{"model": "image VAE", "dataset": "stained colorectal tissue patches (NCT-CRC-HE-100K)", "train_examples": 45211, "image_size": 48, "crop_scale_min": 1, "horizontal_flip": true, "translate": 0.06, "color_jitter": 0.2, "bottleneck": "kl", "downsampling_factor": 4, "encoder_arch": "fnet", "encoder_norm": "rmsnorm", "encoder_norm_position": "pre", "encoder_activation": "relu", "encoder_mlp_ratio": 4, "encoder_parallel_block": false, "encoder_inner_norm": false, "encoder_drop_path": 0.15, "encoder_patch_size": [4, 4], "encoder_conv_stem": true, "encoder_layers": 12, "encoder_width": 128, "encoder_positions": "learned", "loss": "l1", "latent_channels": 32, "decoder_norm": "batchnorm", "decoder_activation": "silu", "decoder_widths": [64, 128, 128], "decoder_blocks_per_level": 2, "decoder_block": "basic", "decoder_attention": false, "decoder_upsampling": "nearest_conv", "kl_weight": 0.001, "init": "torch_default", "residual_init": "none", "optimizer": "adamw", "learning_rate": 0.0025, "beta1": 0.9, "beta2": 0.999, "eps": 1e-08, "max_steps": 10300, "batch_size": 256, "epochs": 58.3, "lr_schedule": "cosine", "final_lr_fraction": 0.1, "warmup_steps": 2060, "weight_decay": 0.1}
Rows from block 7 of the encoder, named by matrix and row number. Rows with one number belong to one neuron. Each number is 128 + 32 x the weight over its row's rms, rounded and kept within 0 to 255. All counts start at 0. Numbers have three digits each. After the name is the row's rms in percent of the matrix's.
# fc1: MLP up (encoder.blocks.7.mlp.fc1.weight, 512x128), inputs 0-127
# fc2: MLP down (encoder.blocks.7.mlp.fc2.weight, 128x512, transposed), outputs 0-127
fc1.390 089:153150170068063150115158106145145159125181110093097176148183088102121161090111210108127164161119120138123145088129143100148009128113120142078132127167158063107091114108174149098137142127126145147128100098202145106189130142118125159163139127175133157134128157153120157155156113125101147118125113164104149106065080136125136154235095155074139134095186118138153136132155147137120136160129
fc2.390 063:112148077078138082105130085147088109147125142113093117139159110093081154169151116143123162179129156102190156135128076160159165159142164167101138143151102088136120156087161109083100131162128127128109110138153098116132117150111173115150225139088079148137077123133171120138142160125145113119132094047058090183031149100089141118189135136158091104087175115132204150109154142147141161110129
fc1.391 109:182124165101093146070081094148167094158139126102115139151152108120099124088163075152117184118177090107143090174158116099145102140178088071067113140077158136105068124110103181152079136147182142111120072121156138088120175186156138139144101119156161159098174121170132195126126108121139103144146074132083165191135120116137125171147102121089179170088171146149086086102110181126120152158121
fc2.391 081:107129115171109133093162133162108150137117093133112088122099108092099057206126119119077138089144180136213130108070131148120131100086125143139126163175107104154142115167135059133117136170150132098136141124113140063099148026152128156150182156114158118108119148062086098096121107081106086150140132210090150138154113101106086134127129121137109170043084132121107135135129072118125175097130
fc1.393 155:157143154112114101110089126162149129110126160078105127125195102118130101054174133080112161120158079140149099198171130129184080148126075055096113130083154141146106141147124166136124148157162143152084084101157187060125195141157143146165115120192152159151187122163151141154151129186174124160121087127108146148136083090137116179170073097093168166146145166111121107140095170117144147158121
fc2.393 194:114117107172103126080173117138131147101158106100086126169143096065206115188134144119091152121152121176171104095100120041116083058123077117126121141131133076175149123175094102078099159161133163091134119132172150065082095127136201139095139147123149148134121131086086125082121132117134096170144108157099100154150116167120131117113095182183141161074150137129132111132154053146139178111082
fc1.394 068:103091086049133090142127143160087156108111121130127157166199155083098168069177226136155178130164163161139090150118170071203140133161179139134151128120094115157080135098126125071130137153132160134103081119126152096122122143117191105151120169162143116107127063147115110126124152119109100121148140066090087149120129149112156145133083167158109089123163084122162190112098170140124158148075
fc2.394 070:099105125068106104082162142122100128183070147141106150142144141104117162090140142119136173149160202116255125153114112183119149141175125118117124104110101156144128133096099146111150074141102121124136050132109116111137085129103189085113158165066131102129120092202151112155118169144172082122133081126065096106092098133117140135096124105171159135132161112143139133177128164184114151106101
fc1.395 074:145173137122182118131092082160118083142181138167138160071095120093154125170166123151180137137127064157164142155161170085139052111130167107077171100138156093125149094124138137072114161164119113106168078127128061111131123208105162133174145101182129112117167126093087143141142126099136128138085093051104106083092101067112108148084091115110133104094100090097101180102126144108101125173130
fc2.395 046:152155153130171093133124155118133117106159141109125168100150097126125078150135119077196144195144074154140154104081164156144156153061109137105178152197087116140100151074146103093157133145104125121156105127195105133142108127166080138203149187156146119150096164127140150112116113084132126099144092183057113139157116084094147137193158087087160080090106107152077174182136124114105072125108
fc1.396 098:149168145119065113106064118159125100146156112128104105122114108106089138114165022120091170112177098162152082186136115124137081168118138135095088173090156136117149135176107123145127140160202126148115124067115154042115200092142190153148146098122154121153145123152145120133165168124146109151124111130094170171148087130136163220133099110076162168096134146114143098139106145120168139109178
fc2.396 074:131086122157075110136157085140136164114083111135099155146129087137118127157091091118055091148066151145079119131061116084137134093132095158165102160118100139165125110155103148167098134143115187098205148158110102093084158123120112123060097141075128161139102176096147163103124130099125135110133142211146079204150137161119149153080136188116097119051148132163162116076162081134129133097156
fc1.397 053:167145166173179117105127124179169156134158095119088138120162152144133109097114073162082139139186140114146125079127083125100099103180145145118127139109117094098170160165093094135144129118092145158146079065084171094131102182131142149162118161097156093183116152191107136130107076100135164082167077157064090100188085104115136175136096079171185136124086179138133146178119124178149141086143
fc2.397 036:139171153095142136137082110100151118116101152128147089118178170135187131181160132150091176142122091160197162159163134151127107129109093105172112123160122126154111160076152119129137127140150087124091114135160145095092094185162148167127093127158156168198101088162111161091113097169143118179090105132086169154187091118162087081107104159056179154154098136171084145085086182122190089145106
fc1.398 066:106131132130124094130130120097173083122130146108158109136143164114000124086211137138146162144187163145165143146101106127078064162100169099094146100098089101085133109102133087099153086155151119111128101134137136096098079128141183160131159149217130155120113161144098168130154149119153109142177148095070149137157147090100149200111088125148172120088171121149119112140107117154131095118153
fc2.398 046:149097146109059099102131132110152142157089165122184120127152155106029161176098107122184113153086180121165118085089151133086135174094185170129082161180058101151114102097140112111117144124144159140157107104083092079154088089103115145116121115192106088138100141176136116135144181077088106171133121200148186105159107091100097123145129119156120127074126090137128127154097098093148090136120
fc1.399 105:144090109163180114093136093169186109115173137112099126146071115124089066146186163154102136139170145089166134180178091101120031138109183079137071122102111131146100137165123121186132120117159131138122111135138210106075128116112143168122095044150150148140126168133099165117126112083140122168163135097128122136150122074127092170170091113158135169066115170137101118111081139097164147113162
fc2.399 072:072117081109133125138149121150122155153101119075142117143192150092183197179129089154099173169151132146219141147094163132133154168128083084162094158122083119136118121089131091114134107165149129140158095093086102072109180179109121072092064137084119087159139130165137129111149170158144072128126087168025101155156119130144108149090135146101184129120119141114142158095116146130162139107082
fc1.400 087:110121180169155122101063133166166110105142105133146051118133109120173090109158115129104141094177134120179092165164134105103082097133146072129128162042136188129096110189151134124088107166135142085082142120176168076093141106111141136173117144174154164162172118118121140090132126161131088191141094164124140120207112125165105168113068060153155131120105159097064132121105149113117123151167
fc2.400 068:115070137160163140122123129161166156102084140172161095168079073128154184149138098171153107147136108122121090088112170133124163113103088119176119168123078136163121059133131131125092141077120194136131151176114137178088072071111058097106074193142099069126139165119156163098105161118118145143115123169127107161161128186174145093136096104143135099147106127114127165098165046102115078099125
fc1.401 057:128131149104153166148098141131114135204114164140132136112117085082152103104150168108096207093109120137209123192144126158111116141118170132153161168147155168104157169166110098148125173116153123109100086115169145089096128188101131196200142078146118184121108128132066136089168074091102140121166129103073150115125132085108168178149155075064148110077153141165087085097155138118128143119132
fc2.401 064:185115090138185135093138173143131157117120100111096163106039163102043130119097110138111120114089116053165126172171096141108148171120188108065106108124127178096132140079112136190155078112154116143091088126144153150168116118111096129156109057081082109099091155120112151137122094067148066109144136140099156095102143122159055085185107117150129128075098112143133134138108090118124130105138
fc1.402 062:119147126120080122115152131090151104210152134140127130088127104084089136146198063117126205087161096170139130114096081085070059128159098171145173081172170122106174104090079136096144139195153133103130124134089078070123154156140192155142150113148117101139171121161107076141148092094115131129147062117054138150106116145165133120099117143105103166120126127140156158147096167135093106138166
fc2.402 053:136168196064110110057092105110114102143116153180157114137146147089070132123096093097125138168116144124168130157105177204141188126114179175089122144111055088126168131108131120131173155127146148135190136096060140099158177088170113120176140180166121127128119063144134086161132112164128077134153143160088147120172090108142126165108123167096135128119116052119097161139105137149076134109101
fc1.403 052:138100179162138150126093115196188120165129153123158118162160150086147110147161101101094171131128107159208155147116115137170141116168145041118096097089164132094163119107116175178141111139120096184074104126155118116075143176153154101105095137121171080122126134180154169104103131179181128138088079111064118130190129096172132132129097091082126112105108154156122064079088137150165136169147
fc2.403 040:131149153105088109083164114153169158157109114137082137121159148097209160193102083163136126127178097128196095136153111135093114113116086124190157135121115098175117131117097104114152136131130136097176158148125087068048131098118106203103131134108134177134104136055089120067127114145145081151136149117108112144208068124132164177075140111108164158098090140094143114119102096105158152075098
fc1.404 066:154136182124134169155136148169203120142164148144095142099191110114130117174140154109089181159155140144126138087146130167108067157170150139105095113147172139090106100161169088102128159141147139104067085103201095131104170177150125208166140155225120162155178128100126108116161081082115132129161067153128134100158113118155126147116097107065119172115071141141124088113139151119095125173105
fc2.404 059:235135125137137110054130121118131158156227110160156105128052143084109152148116153148164138148121088106175154116165181153161126122122178158070142153141104080103129128128134174123157149185105077097094088101151112161146098104150094138180109138167138104123146123109151123122145140137148111136145080127050144112111120078179082085147073124152116166161135127136104122166095066079142143168131
fc1.405 200:146128133113107165126090168145150099101127177105130149164138092106095121062168124109129145087186120132140097113156113122034088132095087115086144131113167129123111116155099159168112106130137152146039100099167189050115128089117155118106097114195161128129187140145118154129157127107183132142122107122114170140127106136146169144201072090098168143106180165147060044151120142111132116109172
fc2.405 219:122104167162095133128181076154140123085101110130097118146108100127074090136108157138095120107153173173112086106056137085138136091110120190160108176150153116209110091172149114135079143117144177116175148136162124106099147061103092149101154146141112166133124215077121167080121134108140088165136132185130148173136106168074148156138145145122089159071102124130140177063190090130107135120148
fc1.406 054:155091128104094066107121115122153141184131072192126145122133104139168109183150074138117167121119155140216145155131141140145126148134146143091100147124143138135157072159081127153096143127103112112169118114093125067132066090175101167159113100132193064074146138137137154140133092104168136141165051120053117188187062136162093144119099151154189136147155137140115093145085093152089127132130
fc2.406 045:086148115152131099109143077131145108149131102133126098121189147107078107150119087093118157142170145114207101168165177107107121149080079126188134114128126141122072162090105117139113155127204169123156104108168088132098159114081108173157135182218104171162097051114111148103088088133113070123103094165078093096169112144132130121094143113128109118138122106147088134088162162134138093050164
fc1.407 251:091172114111209192122120154118145070100214097060131115114196142112118125153142141156146121104147102114134176035160148090122121116137110128106140100129179122052145186129126123054158161158112063133109125086124094146142145128162154160138157166189145120128148095108127096138114131120094133092147143117123141109147108080116109110072090129142146123187083064112145172142108157147164108140076
fc2.407 242:188124194167103136081129164121126115106130094166152142123088142153155182120102149114172132147034075156139119131100199107153166143105107161109132126137092149130142114115140196111161150163059109074114103155167158167160127104130087131164094142119085103090150136126191127141140116139109157139070080171157132109125142132130190138177107143120131160182131128114119143168123018126067123166111
fc1.408 081:109135147086194161101085176122126122160151112176141089109167091076153120090195169125101185100166105140197116106196083136106086105139133162106154156159174180150107133152163129134153126126139122109049085075166188188154092095145132169192124166122132116125150123140113090127161120122105108158140114088107163124118128101148142136134104057124116181185131096148129141149133186102094101161089
fc2.408 064:142163123150200128072123129125152117120142125119138096139030093114078157109169161174157166103154078065182108105130151102118135129116160143103102135099142125108109121118148140144126097185112157124097097156154125212138067070092125130170134139120104075105174124110112167118160089112160112152120060081061188128105136130105115133176093072153120161194111109126089133110179112089104150171118
fc1.409 106:135104169123098149109098100153153128129140186130127153131129109119134065130168078095057182102153166124151092152139100130035038122141164098103138117143143106141126117125142118216116128137156196117105109109164135091131120139126172148157148080133132203152163168125098135133142133076189147143129092138096151138159108118127179153135155061059136121080161162113121065129150177104143157107176
fc2.409 089:185148145136113111103140115173114146141114117132121142115101150058000125172133104151076123140116117138198128137115121138159142164085138137107085119150078132125130102094165161148110125185132139182132074108093110087156141133139108149184139112137105112133113161135163127111143121066125081103124095171018130153091093085123079139142122137110126131025100119126145164166136110179129135112118
fc1.411 073:149166126164092141099076055182151146129202137151160137104141131145160061142155110097131186150150060109134106180153114142120136104133166055117149163115162154106110110168176187108137144124134199131102133088189124130125070139118116182196124141139168085117122128103140186096114127165156136161135074102100165144164099064155110132146110105146154168149121113107048153129118112104101135151165
fc2.411 058:132124143173155150119132148169128172156126093184167105116106124087137165173124126166142142146165124122203101085125108156116152145084129148100144159172108107136114157080125086133136137176109101104081132136130116213112021150142089216194138144140101097132137126088143152101113079077138117123126093131050132157120142108137100044159111072164093168127073155163119121139121126106173125108131
fc1.412 079:185142150116132126091062129157177166135162093105087184161164090114043136104195071141091175139123132149145109170169126103125092150121119066078083133050149156071162173133099191159128121178123128101097103128120096126159129141154157163177101096159135117129169136153113153131179151125139079122158077127108170194110093124147113132156060121156127163121168145142143129154096122117157158149132
fc2.412 093:122153086169090123103152113151126137164073116135093113106171137094127091138127121106114105113150182123210135105081143125154149058098116147164116121164143115163114113093155033068131126168138134199146167122097091070075185094102114134120165167151122159163122087087107119121134113110134105120156144142043152122176085082100118135079193100069137135124072132119114156119135093142121187101147
fc1.413 075:145161143162143068115140108154153127183155174133115136085080144086086076175129044139088177154109139115192125151146090143115077132106210144086136073150102151084132146088158087088142107133166098150159109090093119115152097229127138193192174102136127100149100115061103147111135129130114130153128101087109159106177122082135099122101122109107119112101089121118077109134109151096117151127153
fc2.413 052:162114103147109105099145138088126123158150163172140164130105163135167127152205098164059138212065091118141144163128076123116101149133207089157123119160079144145124109051079106160139122149156151075149155168120142156121092157083150145119090106094098172160067166151112138135075114124086117143150064144140108117145114125158121138163127147146130145027143116144047124126128130147137099152105
fc1.414 075:116116159127156151118112111152133157127089126113081071163165112113135096093154158136043203087183144147178151165137135122151107111142161171143144176125203152135194137189133084176096130149178161141146092140172144095142152117147150173095133157152165174172147115138061149115225158139122092164130113123100126133129126147101177179080167129084121175134138151148148128118158184102122152110145
fc2.414 071:225121118138116130106158177154106131155097118093096155126055136083074123093132096145115122129100130086171135159106118155135162164131128117114090121118119195096103170097076161199128030152130098179093078123089153118183154110114110100150091087062094087112145073175127135139129113135165098111120097087065140132126126142128078179111110080152120124142136123149131132179131101143104183109154
fc1.415 071:116152147043122145113140078146129144121144175113141123164155075075071106094145132109123182106151136075168107104114089134129103128173133155067131112110166121136093130117129145167130091192137139108131112101167090116127168125173198128184177169195130151115128107195124138107134081112146074157180056130062163172096103101138102122073107093089119164123167137130178147138151182109148143105108
fc2.415 074:130095160119138109109103073190120168117115145123142140162070067188135150148124126110164080135077132109102067147094090144122174164166157162134102169147054133159117088170162125186078108094118188168119173179132143177111086074097109095115116101087101115128110150159103187071152152081155143155117129090158111155084149166115151106174132135155115101111172157137139141096182093116123105084162
fc1.416 077:187092148119092095097108144104124105153147138117129153153145176122158172079150090095166183109147133134160107166086137168171165163168142123106107154094128088104109151149093176137155138163145159158095092138149170106175154077181107126082123159096116090129173156162143164124144115167149084065121126178147157115153127138145133165255084187102156148193136159125104071119090123128133143156097
fc2.416 062:148133154204065163082175150158156165138123140200102147142154089121175109117140098111098167138113145155178143081073117133101137077103064121109137120121123144172123140105128140067139137169129164102123129162105165098113097084148093195146127170077146075091131103079148091124109098103102139155163115203150066131126134137143167134100092096189094150146096140134160173171166055133117148101132
fc1.417 054:139098162136105134065141098131182122120119110096095116147197146084125173104165096150107120151176137110176123164181106138166089141140118109159065092087165135124130099162098078172147150175231163117077059120117168090132085116143132199117126143098116095135110101161094149125151134159124103156171055110113190125091128117115109124073123092086163116095137099132132091122172145135093108154082
fc2.417 038:072121087079063113088098092164134122104166090110141107151211099142072116135156117158099110151110146156155105138096080134161150123132152085130153161103093082143157116100162080126095060115176169136101097106062124117062109100160142105097150159160133165168094117153109130139088150111103062151099160152097212129121154134129084171117143125156104185147134120141091072109121190112139135174106
fc1.418 073:143171118114106146104048101159119144147118130118089095122151110130176116140123108113087181098135096104196148187172137111100106071100072083167103140081185113133131116143144130117128141150177106097097077088090149095113100122175171174175111126172135107110187123106068133126152109169129089168136104134129150087157070118133129103064091059122198175140109173100095083151129127151161120109173
fc2.418 050:113109151162165086161147102122179161099130148165118086172138141180212139112119116143114105126127124136120089087128111136153185138117104123206067159103116130140090166138106124121125158164126141110095131130138107169066112137121121196090065212074112114147119070143100136110156110146107117139165132134148131141208132143215083148081126113122136155205075150133138097132151066125161137078138
fc1.419 044:145113156150122146083131091128145094172077167088147116163138162089124132093110158082155145145204115152157121111140179135163130180162108173108167095119104129125094171168124097150161151181158120084078095090151164061092094114090136181116162127093100158131163092180089125139165122083159124102112108122084146169141042076119107104090122130077180104179164084104138144171143168102122164141142
fc2.419 031:091134145159091076112157160084155144168188111137103112107135170094178182145146112090186158113132129138176087074101071125099115103145109128161165118127090153107161150110125108086151182173113175116075122171168168183082128161129090139081152081128167080136159170152168085125165092085151073106104165142152094095147082151181147073144141180112118085154149166120145119131155079135109131100139
fc1.420 193:183135110134174122096102156101125061181172127135128108101112194102113123153145106177098147125122135065165164157142048158129125173132186146156115088140118107054093156083109090158162097156156096088110114100093142158117083130102119190139124113100121143141144110102118102164131063115084114159168120083113163087177107063166071128168139109131106161116093096103093091155100132095155134196116
fc2.420 208:131101105116114113157093139126124149180119171186162125126149148133147179065115108157169147187121168071164147144105052181132175141149193137160137111137118168095097165089124110147135096134151103125125114131060092214118092147110126150106138166042095106165110053160121131140102142134117127109148162066098100102129175100168117076113169123181082116203160100153125107138127147113122136113134
fc1.421 108:178123136081156095097161117168139129105169183127115100152164117126095070095133207068153130196157145087120117126112151169124094163127157152112115137125087083164068130130161179121103131121150160158118110123147118122131079114151103137164164151255144096113132139193114182124132170135167120093135086155105145136096124100111135157168076150157112128140178135132121160082150148140100140164137
fc2.421 084:096103083095166096130118103128130166133093139066118131142151130076210134171154150148092172141142153144221110117160012117133158154145109105164111120098062091108125126149112071111130097177150140146112058118105152110120115180116163107062102112091122142181105084162121114130124144117103099128141137081096098123133135136154102139154158143130156143108141161125167128114129166125165231087120
fc1.422 062:180080099157162086073159140083170131118151125104128152157088173134102087078191130087091161128105149061177104115112106109117146125121154114173113094149170139076129173067136086176148096110155142128130090137127104189090072195152154163092137171140132140164094128083134095147099071136096091169177094150117125076138097093155117132175151129111082143155171125137081121115170154114094139168159
fc2.422 054:194129100099135120075118105158124164177130101172131111118128121133162218173140088208124140129079132072212113129178074201118180154097221111131125112155064169104113128156163102170133102165125107142137128131079133162126125135129105175154125093112093069141125125139103137133111131082141073108151082053116149138089138088186103122128096108147104133144098105110118134143120129128124147095134
fc1.423 139:136121131147129101110090102147148144122171129063091163120165138101164131126180067108138175096174081168159134146138129115140057131137096064091105136060146102113166130120088090140131131157143110147114101085072123046101156158196195118122135103164151116163208128152138104156131153158142092097104103110099134130174114120168093125077038101098190128149159134086121122116096141126163158150115
fc2.423 215:134111123158077102111156126149135151125113143118080134145238133114184107179138103099120179162133099187167126127088142109163115115098052082148089117138098124167112135120101119074129162183161118122149120128131136045132169157181134168136096184135145167181135098136153132129126145172112096134112110185109064138202079100148077165095111136093167131096107149117134151152129093164137193141104
fc1.424 116:126133202093085108101071106155138136165106152173148117160166108106109087119175113075150190129142132107163112148139103168041108133178172107096139141100077105123126104135148131093144143130175191120065088124153149101144089112144147111223166106103155085074141127130101133108189127110183069136126075114108170126108111107114134153164111083117139117158156139061134085146137137165076136133165
fc2.424 136:133106147143116115129155082166151174130101127186148142161182097102097158123116127162125126193134183099102104077014128106119135094137122195158126139166096108165090087093156118119104106098143189143150125130121072157085070097111112165141176213118097123142110101115125156092126124062123111129164112140101112163115108157136155078135127149157047128123125117150141178099198077125127112094125
fc1.425 076:146163134126169106124104046119154118090149145118107085138185086113191078123169139090137160153171129075139124169156145113142107173141200083149084152110131145175124133148132107142071142161180133077082136098102107084105091092179181120170163183154157165172160093159096154102122106121133114163160085128122112126201133131160111165108071101173155169117110163085144134130134169111160176101132
fc2.425 057:104099106135075101080110131126124167168096110170169139170177109101120209126134119173152183110158119123221137078120093108114130125129038092131092158107079183156108123126077157104129109198108142110108078139080125157107121125123170118156066159092150096148145037140145159089114153148153093161123115113091148160132098141179094124078139094132120153188122138118154153138158117107134155126094
fc1.426 064:150114100081162120109119114112102181137194158135122127194165084127182189155171138109122177150148137132166158125166060079110080147190089067103088137128094076125141149097134149159113105179107175103150072133123089123124065128186196134103109174146109117162144091097132137119116152097111093182110078093112083153142123129158096075099097138135128140104157162120148129082112152088151181121098
fc2.426 056:093160103122161118105129109171150114149121144118142146125235143116178094124099153160169169153158146119214119144099094133126162120126122111193087133113158108139082121113137115090126122154198155165098132117115108103098151122092088193134132157131108188186128054134117150144132093130094040130150118157019143107125116128127108158104127115123129177201099113136133163101107159130133189116100
fc1.427 058:186118105100172072130096091114167112128130098132071134158129129110094114133214117145070141094183117117201140187181141142096154158147178098092088132164167099110166102140148124204145158116182178158173118110140164056091131187142123127159127134168160129169106117159123172154128137126161097150132091125121187163174075087151092156157100084107147120115125152134125102097146158155094132097140
fc2.427 043:149096155155153099094172094105129175168140115135095134139052123111145162196172110141067191144104145116128104129132109140136164151117082057150138142163082201176092134076148107142109137161200131100187118149159127171125160131131169194139091097153116114126083110118089151116154112114118079129152069118077084168090149159168165138108122124104139101071107155175111122095129154140133087069156
fc1.428 049:108151172096100095100133139148128104105101127100107142168155192088201103158140190083136186089193104100125177147138153157093093096129102132166142181166207144091111152140142144151155145157142091157143060104145162102131150184146148118089110110167094157109132163119083151176124086159123069154107136130140162092189066119097122151188145117118183176146130159128146153110158117074132117089117
fc2.428 044:177126091136158142140123146102110101104077122085101181083093136160117167164114143115165055161077105160103150156101126153137157150145138078124129085093114127096131174120104197131187122102111071160084124179132168164113107108113116105092046136045087044167095115152171085169094099109138172119140164114162115087115154113160114134148163113177132149094116153127142154143094099106171158106097
fc1.429 085:131121179115084100092089064139171147143120133174127159152188144116129144190166057099099155144145142102153109136123080110102105199166170137104131137135117040136101152134142142146096105139149166141146092113107072092125108131190177144159158151198111172179169101145149147142174103140184119149141075175081109133145096094157105138108115131076095141084141153049131114102156127126171125132165
fc2.429 087:087110097119172111184104102162137151147107129161155106139163105136168172100122153141195109120123151112102096084137155138119173122119168153176150153145112133141090066120163119080089153059110164126133173170143099216086094112121052111123122214137124105140104071131135133091106131117124115120128135088164085140110161169143136130154125137185090087224104113166121193096123135112114094075116
fc1.431 053:144112117091108080124058151165112168091158158084152147136150078161096112168121123094088191093130142121113100142144114168138112088061085089145112143150127079155139149147167170145158128157181111072088149124172117117118179084138078116092090123179184119123191124136177140151122105163186067122085127130117119141106117145147139201186061142079142119099158112127131168164132145155183096147147
fc2.431 044:115104113120108132132178159160127123104101117083098141140131127155077121154122146140111087159141172182185114048115122095106150183123085106106126139140095078175135066143126157125157093130095155128150114104119099111103108112136107137132125154137138087159092193159169085160084085103090151122175115239161092137097103181092135125161109074146157159088088123092145162164176059156175149080138
fc1.432 061:167166155137161082066181113103122164147170146122080111135136153110143141148095187118111116148111146103153111167079088123144169141164203185156133142114112081178166103126101086120100157128116152133150140124103175086103092026152126124180159156082134113131076161045127104109108082078093077127138105177101152127191096128149142176102122077144130165137152146111106134148175151143130150144096
fc2.432 050:193089131166130097080127116160111118163077161147185168134170156145092176127148080164127164128106141099084156115151120128159113137118108090076126099149116201122086149081123164165117135172155095168131101156120114125126162178054142165106045110198095109115123099147160158164119172099173142142139075058081176098114145116139138117127128147078157131149156101145106170119131068093109097098156
fc1.433 077:154138125091165120089141082120143150122125140158153133136178108119158172063181136121160188119146120081146111108160083129141129132201159151099155088103129114111113180102156126063143111175140111100092094084095068110121058143179194131160182190145142153147139070128102142140183142149120132161142119122052124125075128126139130118077072099170085103171180072147167141117144156150122116162116
fc2.433 089:101129106078128130122118132141107137161121145140104140150195143102131140102120167147155198128140174104255129107114057138162156138171144145163108110123138130111109142093146104113153117180134114158123071112118111129157109115125128157169175162109115146156147072162108122137136146138129056131140098112023115099093083083128098140156148105179128135192128093109158145139159156116103182137091
fc1.434 043:162132084127174151108113152196130148144151145086140145124128137129127132083126139119147118143127104066161154114104059091170126172117074126072149147108179094120131127104152095091145121135191119150114125148080108084167147114149078187182082115109173127113088115169095135121131089126173125180166089076085143086163126150067107163158131080153147191084098123187196135082111146099124180156105
fc2.434 033:106157113129198084146135165116083150099138147116083164171129121122177151132180178170135159099116159077146145122183123099127135081089099089185102097184133083086175151153149099176109120168093164106094101112129118137094134101110139105076143140172162128171170140117118149150164141145145071075097141098163140126061168161092181179173092171086103101176108127085094083161139121156141164151138
fc1.435 088:199076131181082112075118112141184143142112161100138148139086095118106136080141134166145139104121050107147143062104156062126108157149075086037143097098114171120134149084119187113126154153119134137087114147103107156161123206138187153112066126181104103119175130189117155115171121130144117125109087118093161127136113112163140103150091124080105161105163131158121146082132072136140126174136
fc2.435 071:077180126127135107105134124142130123133115138132092081121181147109133066145136156128106153143141177141218155147087092134123136108070160127199114139150132071142151115088153032077170154149155144172144130117132097084089142078091112202131183157135163158133107141066107080145121111127116061128158189149078138076163114117083119156148162126087114140080110099108126115166111148138140170126095
fc1.436 069:151136117111151168093169115125128057097148160100125096098151121119043132069194194140159184121168106102132112133116137092082073128165137189124156149163137136085105122142123138167103145164139122096104098090166150110124086057107146164166163104138118140049130160143154143138126120104176081118145105058127189137111119130102135129095108118102144170184092114159144170157098153072084088170104
fc2.436 057:118144117120164143133116115157136138069078130148144116170048093158071149163089157115103080117090157115134098091156154155071177135103132146129140171112151154177097098152109133158078076087130168148095126153163183164110122067120146120108090113160122040075128196108135174072141083043130171173133104145116157160131124181135155117157124112165158101092133145122120115098179094108100137108134
fc1.437 051:091139116115082119089130156140149130085181192152122163109170064167150117094149081164102128158111081154114151094171101139198072123113058141168144096083165110107091089106093181139139121195124154096082076088132136094099190119102161118119130214175145094185155115115144142148101097111126110148125066156118134115163097140160172150128093140137138114094121171166150136141099151083153091150125
fc2.437 039:118109133153150149146117116100122127155086105101136095137177150101134130211146172104117113144158184161181107127138121106162136123092154112160090110129117065121159110142151125064171113148124089175074097112106143108090151048186074100172153161110079127086108158160139147139132133102137046120114086125040096099091150160135051153089144088188167132153091142124152186153149105144125126136114
fc1.438 105:102227109098190130095150119133145074158117089067116120097094115075118135110120189140128118124154090107184136092166127094148141115122105154112123139133190125097141175139086101077144092167151118141145083047098129127129146144100148145086100142220105126133139100091149095095136117121126123108131137127088179120142098120077110155040083113128176165105128079145103184080129175091150152110125
fc2.438 104:188084138146083121092141168084108121107126183127121128144103163180116164137141178141177126130011133145111119137113159149164174166120181089113114117101104174110100136115128179172165127160114097082127130161142164172172140117106106133100035099102095085106113182141157129148135146159111099171112122107178155078150164154138155166166140160140123116141156108135150112168118046091072123149092
fc1.439 128:115096081086196134114178141144114162107109149107118175122100142124175073083139208125152157125137096101132161129174148118160110102135113077115153089146163179155118115123108122104110117143149108154137113141193215156206110194102149129142143154151145096128118078142106117169115090132178107099112112049089079112133139105117055123083124115178160131159155099178117197149128164125124156106093
fc2.439 104:133124083100160113120107128154114150131147132072111138147189124125180170165145177109106175218143138088191115123116013142164142139148112118151114141126099050132112128103166094091130111133138138165079090110153121141134110211160133121126167144086119173177120103163160130122160144133134124112128099144052130143066146117144120107205129150099129142133168153112156151136134133121177217123101
fc1.440 083:111164177072153136091104114140096096155158115086107044126140125089159108098186158104069157089164130145151126194152121139133117132150159161093137161105123138142168104137126110119094160134164124137078110140126190140164105109189114110122121132042164119092133138128095131112249159101194050109138094101122141140105080132126128184146090098146156159141166160086109129164131176119141125137144
fc2.440 080:096094120136128152135168102132142161106096105136134158158168089142140133093103157156131137124154181148069094090079109080113153078147021149195136125150171131142103119142119128134077115073131176130138146130148105189085133098082144185119153200081141125129141087087131153081097096105139123142166127111155124151129143202076181130139162116161052125190149125148140139084189116110098144099132
fc1.441 123:116146133108205138096100144139129120102172111144116120165108112084158114053169188096117183104187101086158130140199126135091117098136143138122148145137220128130149155131149101142106130137122140112064101135213208152171117109156120133169178151072141132103168093110079137124144086098197095112114113086087107102097104132103142139141136073175148144142148107144104152148109202113095125116100
fc2.441 105:186149144087176113079131138161130138123137095128097166123087128110098123086122180141157185162163126073225134137123100147127157137135124172149128125148150140134087118088137143153109127149135136166105048135174137202181105151113115148156184140095117120123124102152155146148135058087146076088142066106032097118064118100117133117164149119149073114185160125127146184127163141113105175138125
fc1.442 071:112180180139099133093115118185168103146132098080107079152175087073121134150194132119076177152141084130204095127186099120160108110112101063097123115093179104112121123141174101082101106188187139144125060114155178094102146134154168173162158133187131166109146114115132124119185109100122088160131102118090126133122108124162144150127072121097182174096117121123160092095178142133125154119092
fc2.442 048:174105103090118119133162180091115097178149146109119168084140141142148130169120095134173116191097129135130143139142120145173168160102137099167160121203094138082120141072103139125155118101161078140158153090097125096175112194134111156141162138147074178177055068156187105176110123115122125054139131093154083101173157094140122110086169164122152097078138101178157126175084143130104149151102
fc1.443 054:171184119128153106103105134154126093191093135161067139120160183062135154126167118121102190108170092142166145150119069137117081162176127138071109087145155107093151128115136148129127163157185134108136132084116118058150126172172172143208126133117107170093125142120161157112127112105150058147125061173093134117157060126087096161089145089112167120156116150101157139108150126093144190166109
fc2.443 044:136090144126145107154138090142098118072104163151157164146098065150144152060110136140168138119160109157045091158130136104100167145136139138129165142112134204198162101197092186164112137079142191118142121169136102104096150083094124072120132150113165097119134091154116167142116124135147112147099158089121070179102117216130128166122152146188086147136111148144105132115157115105132045130166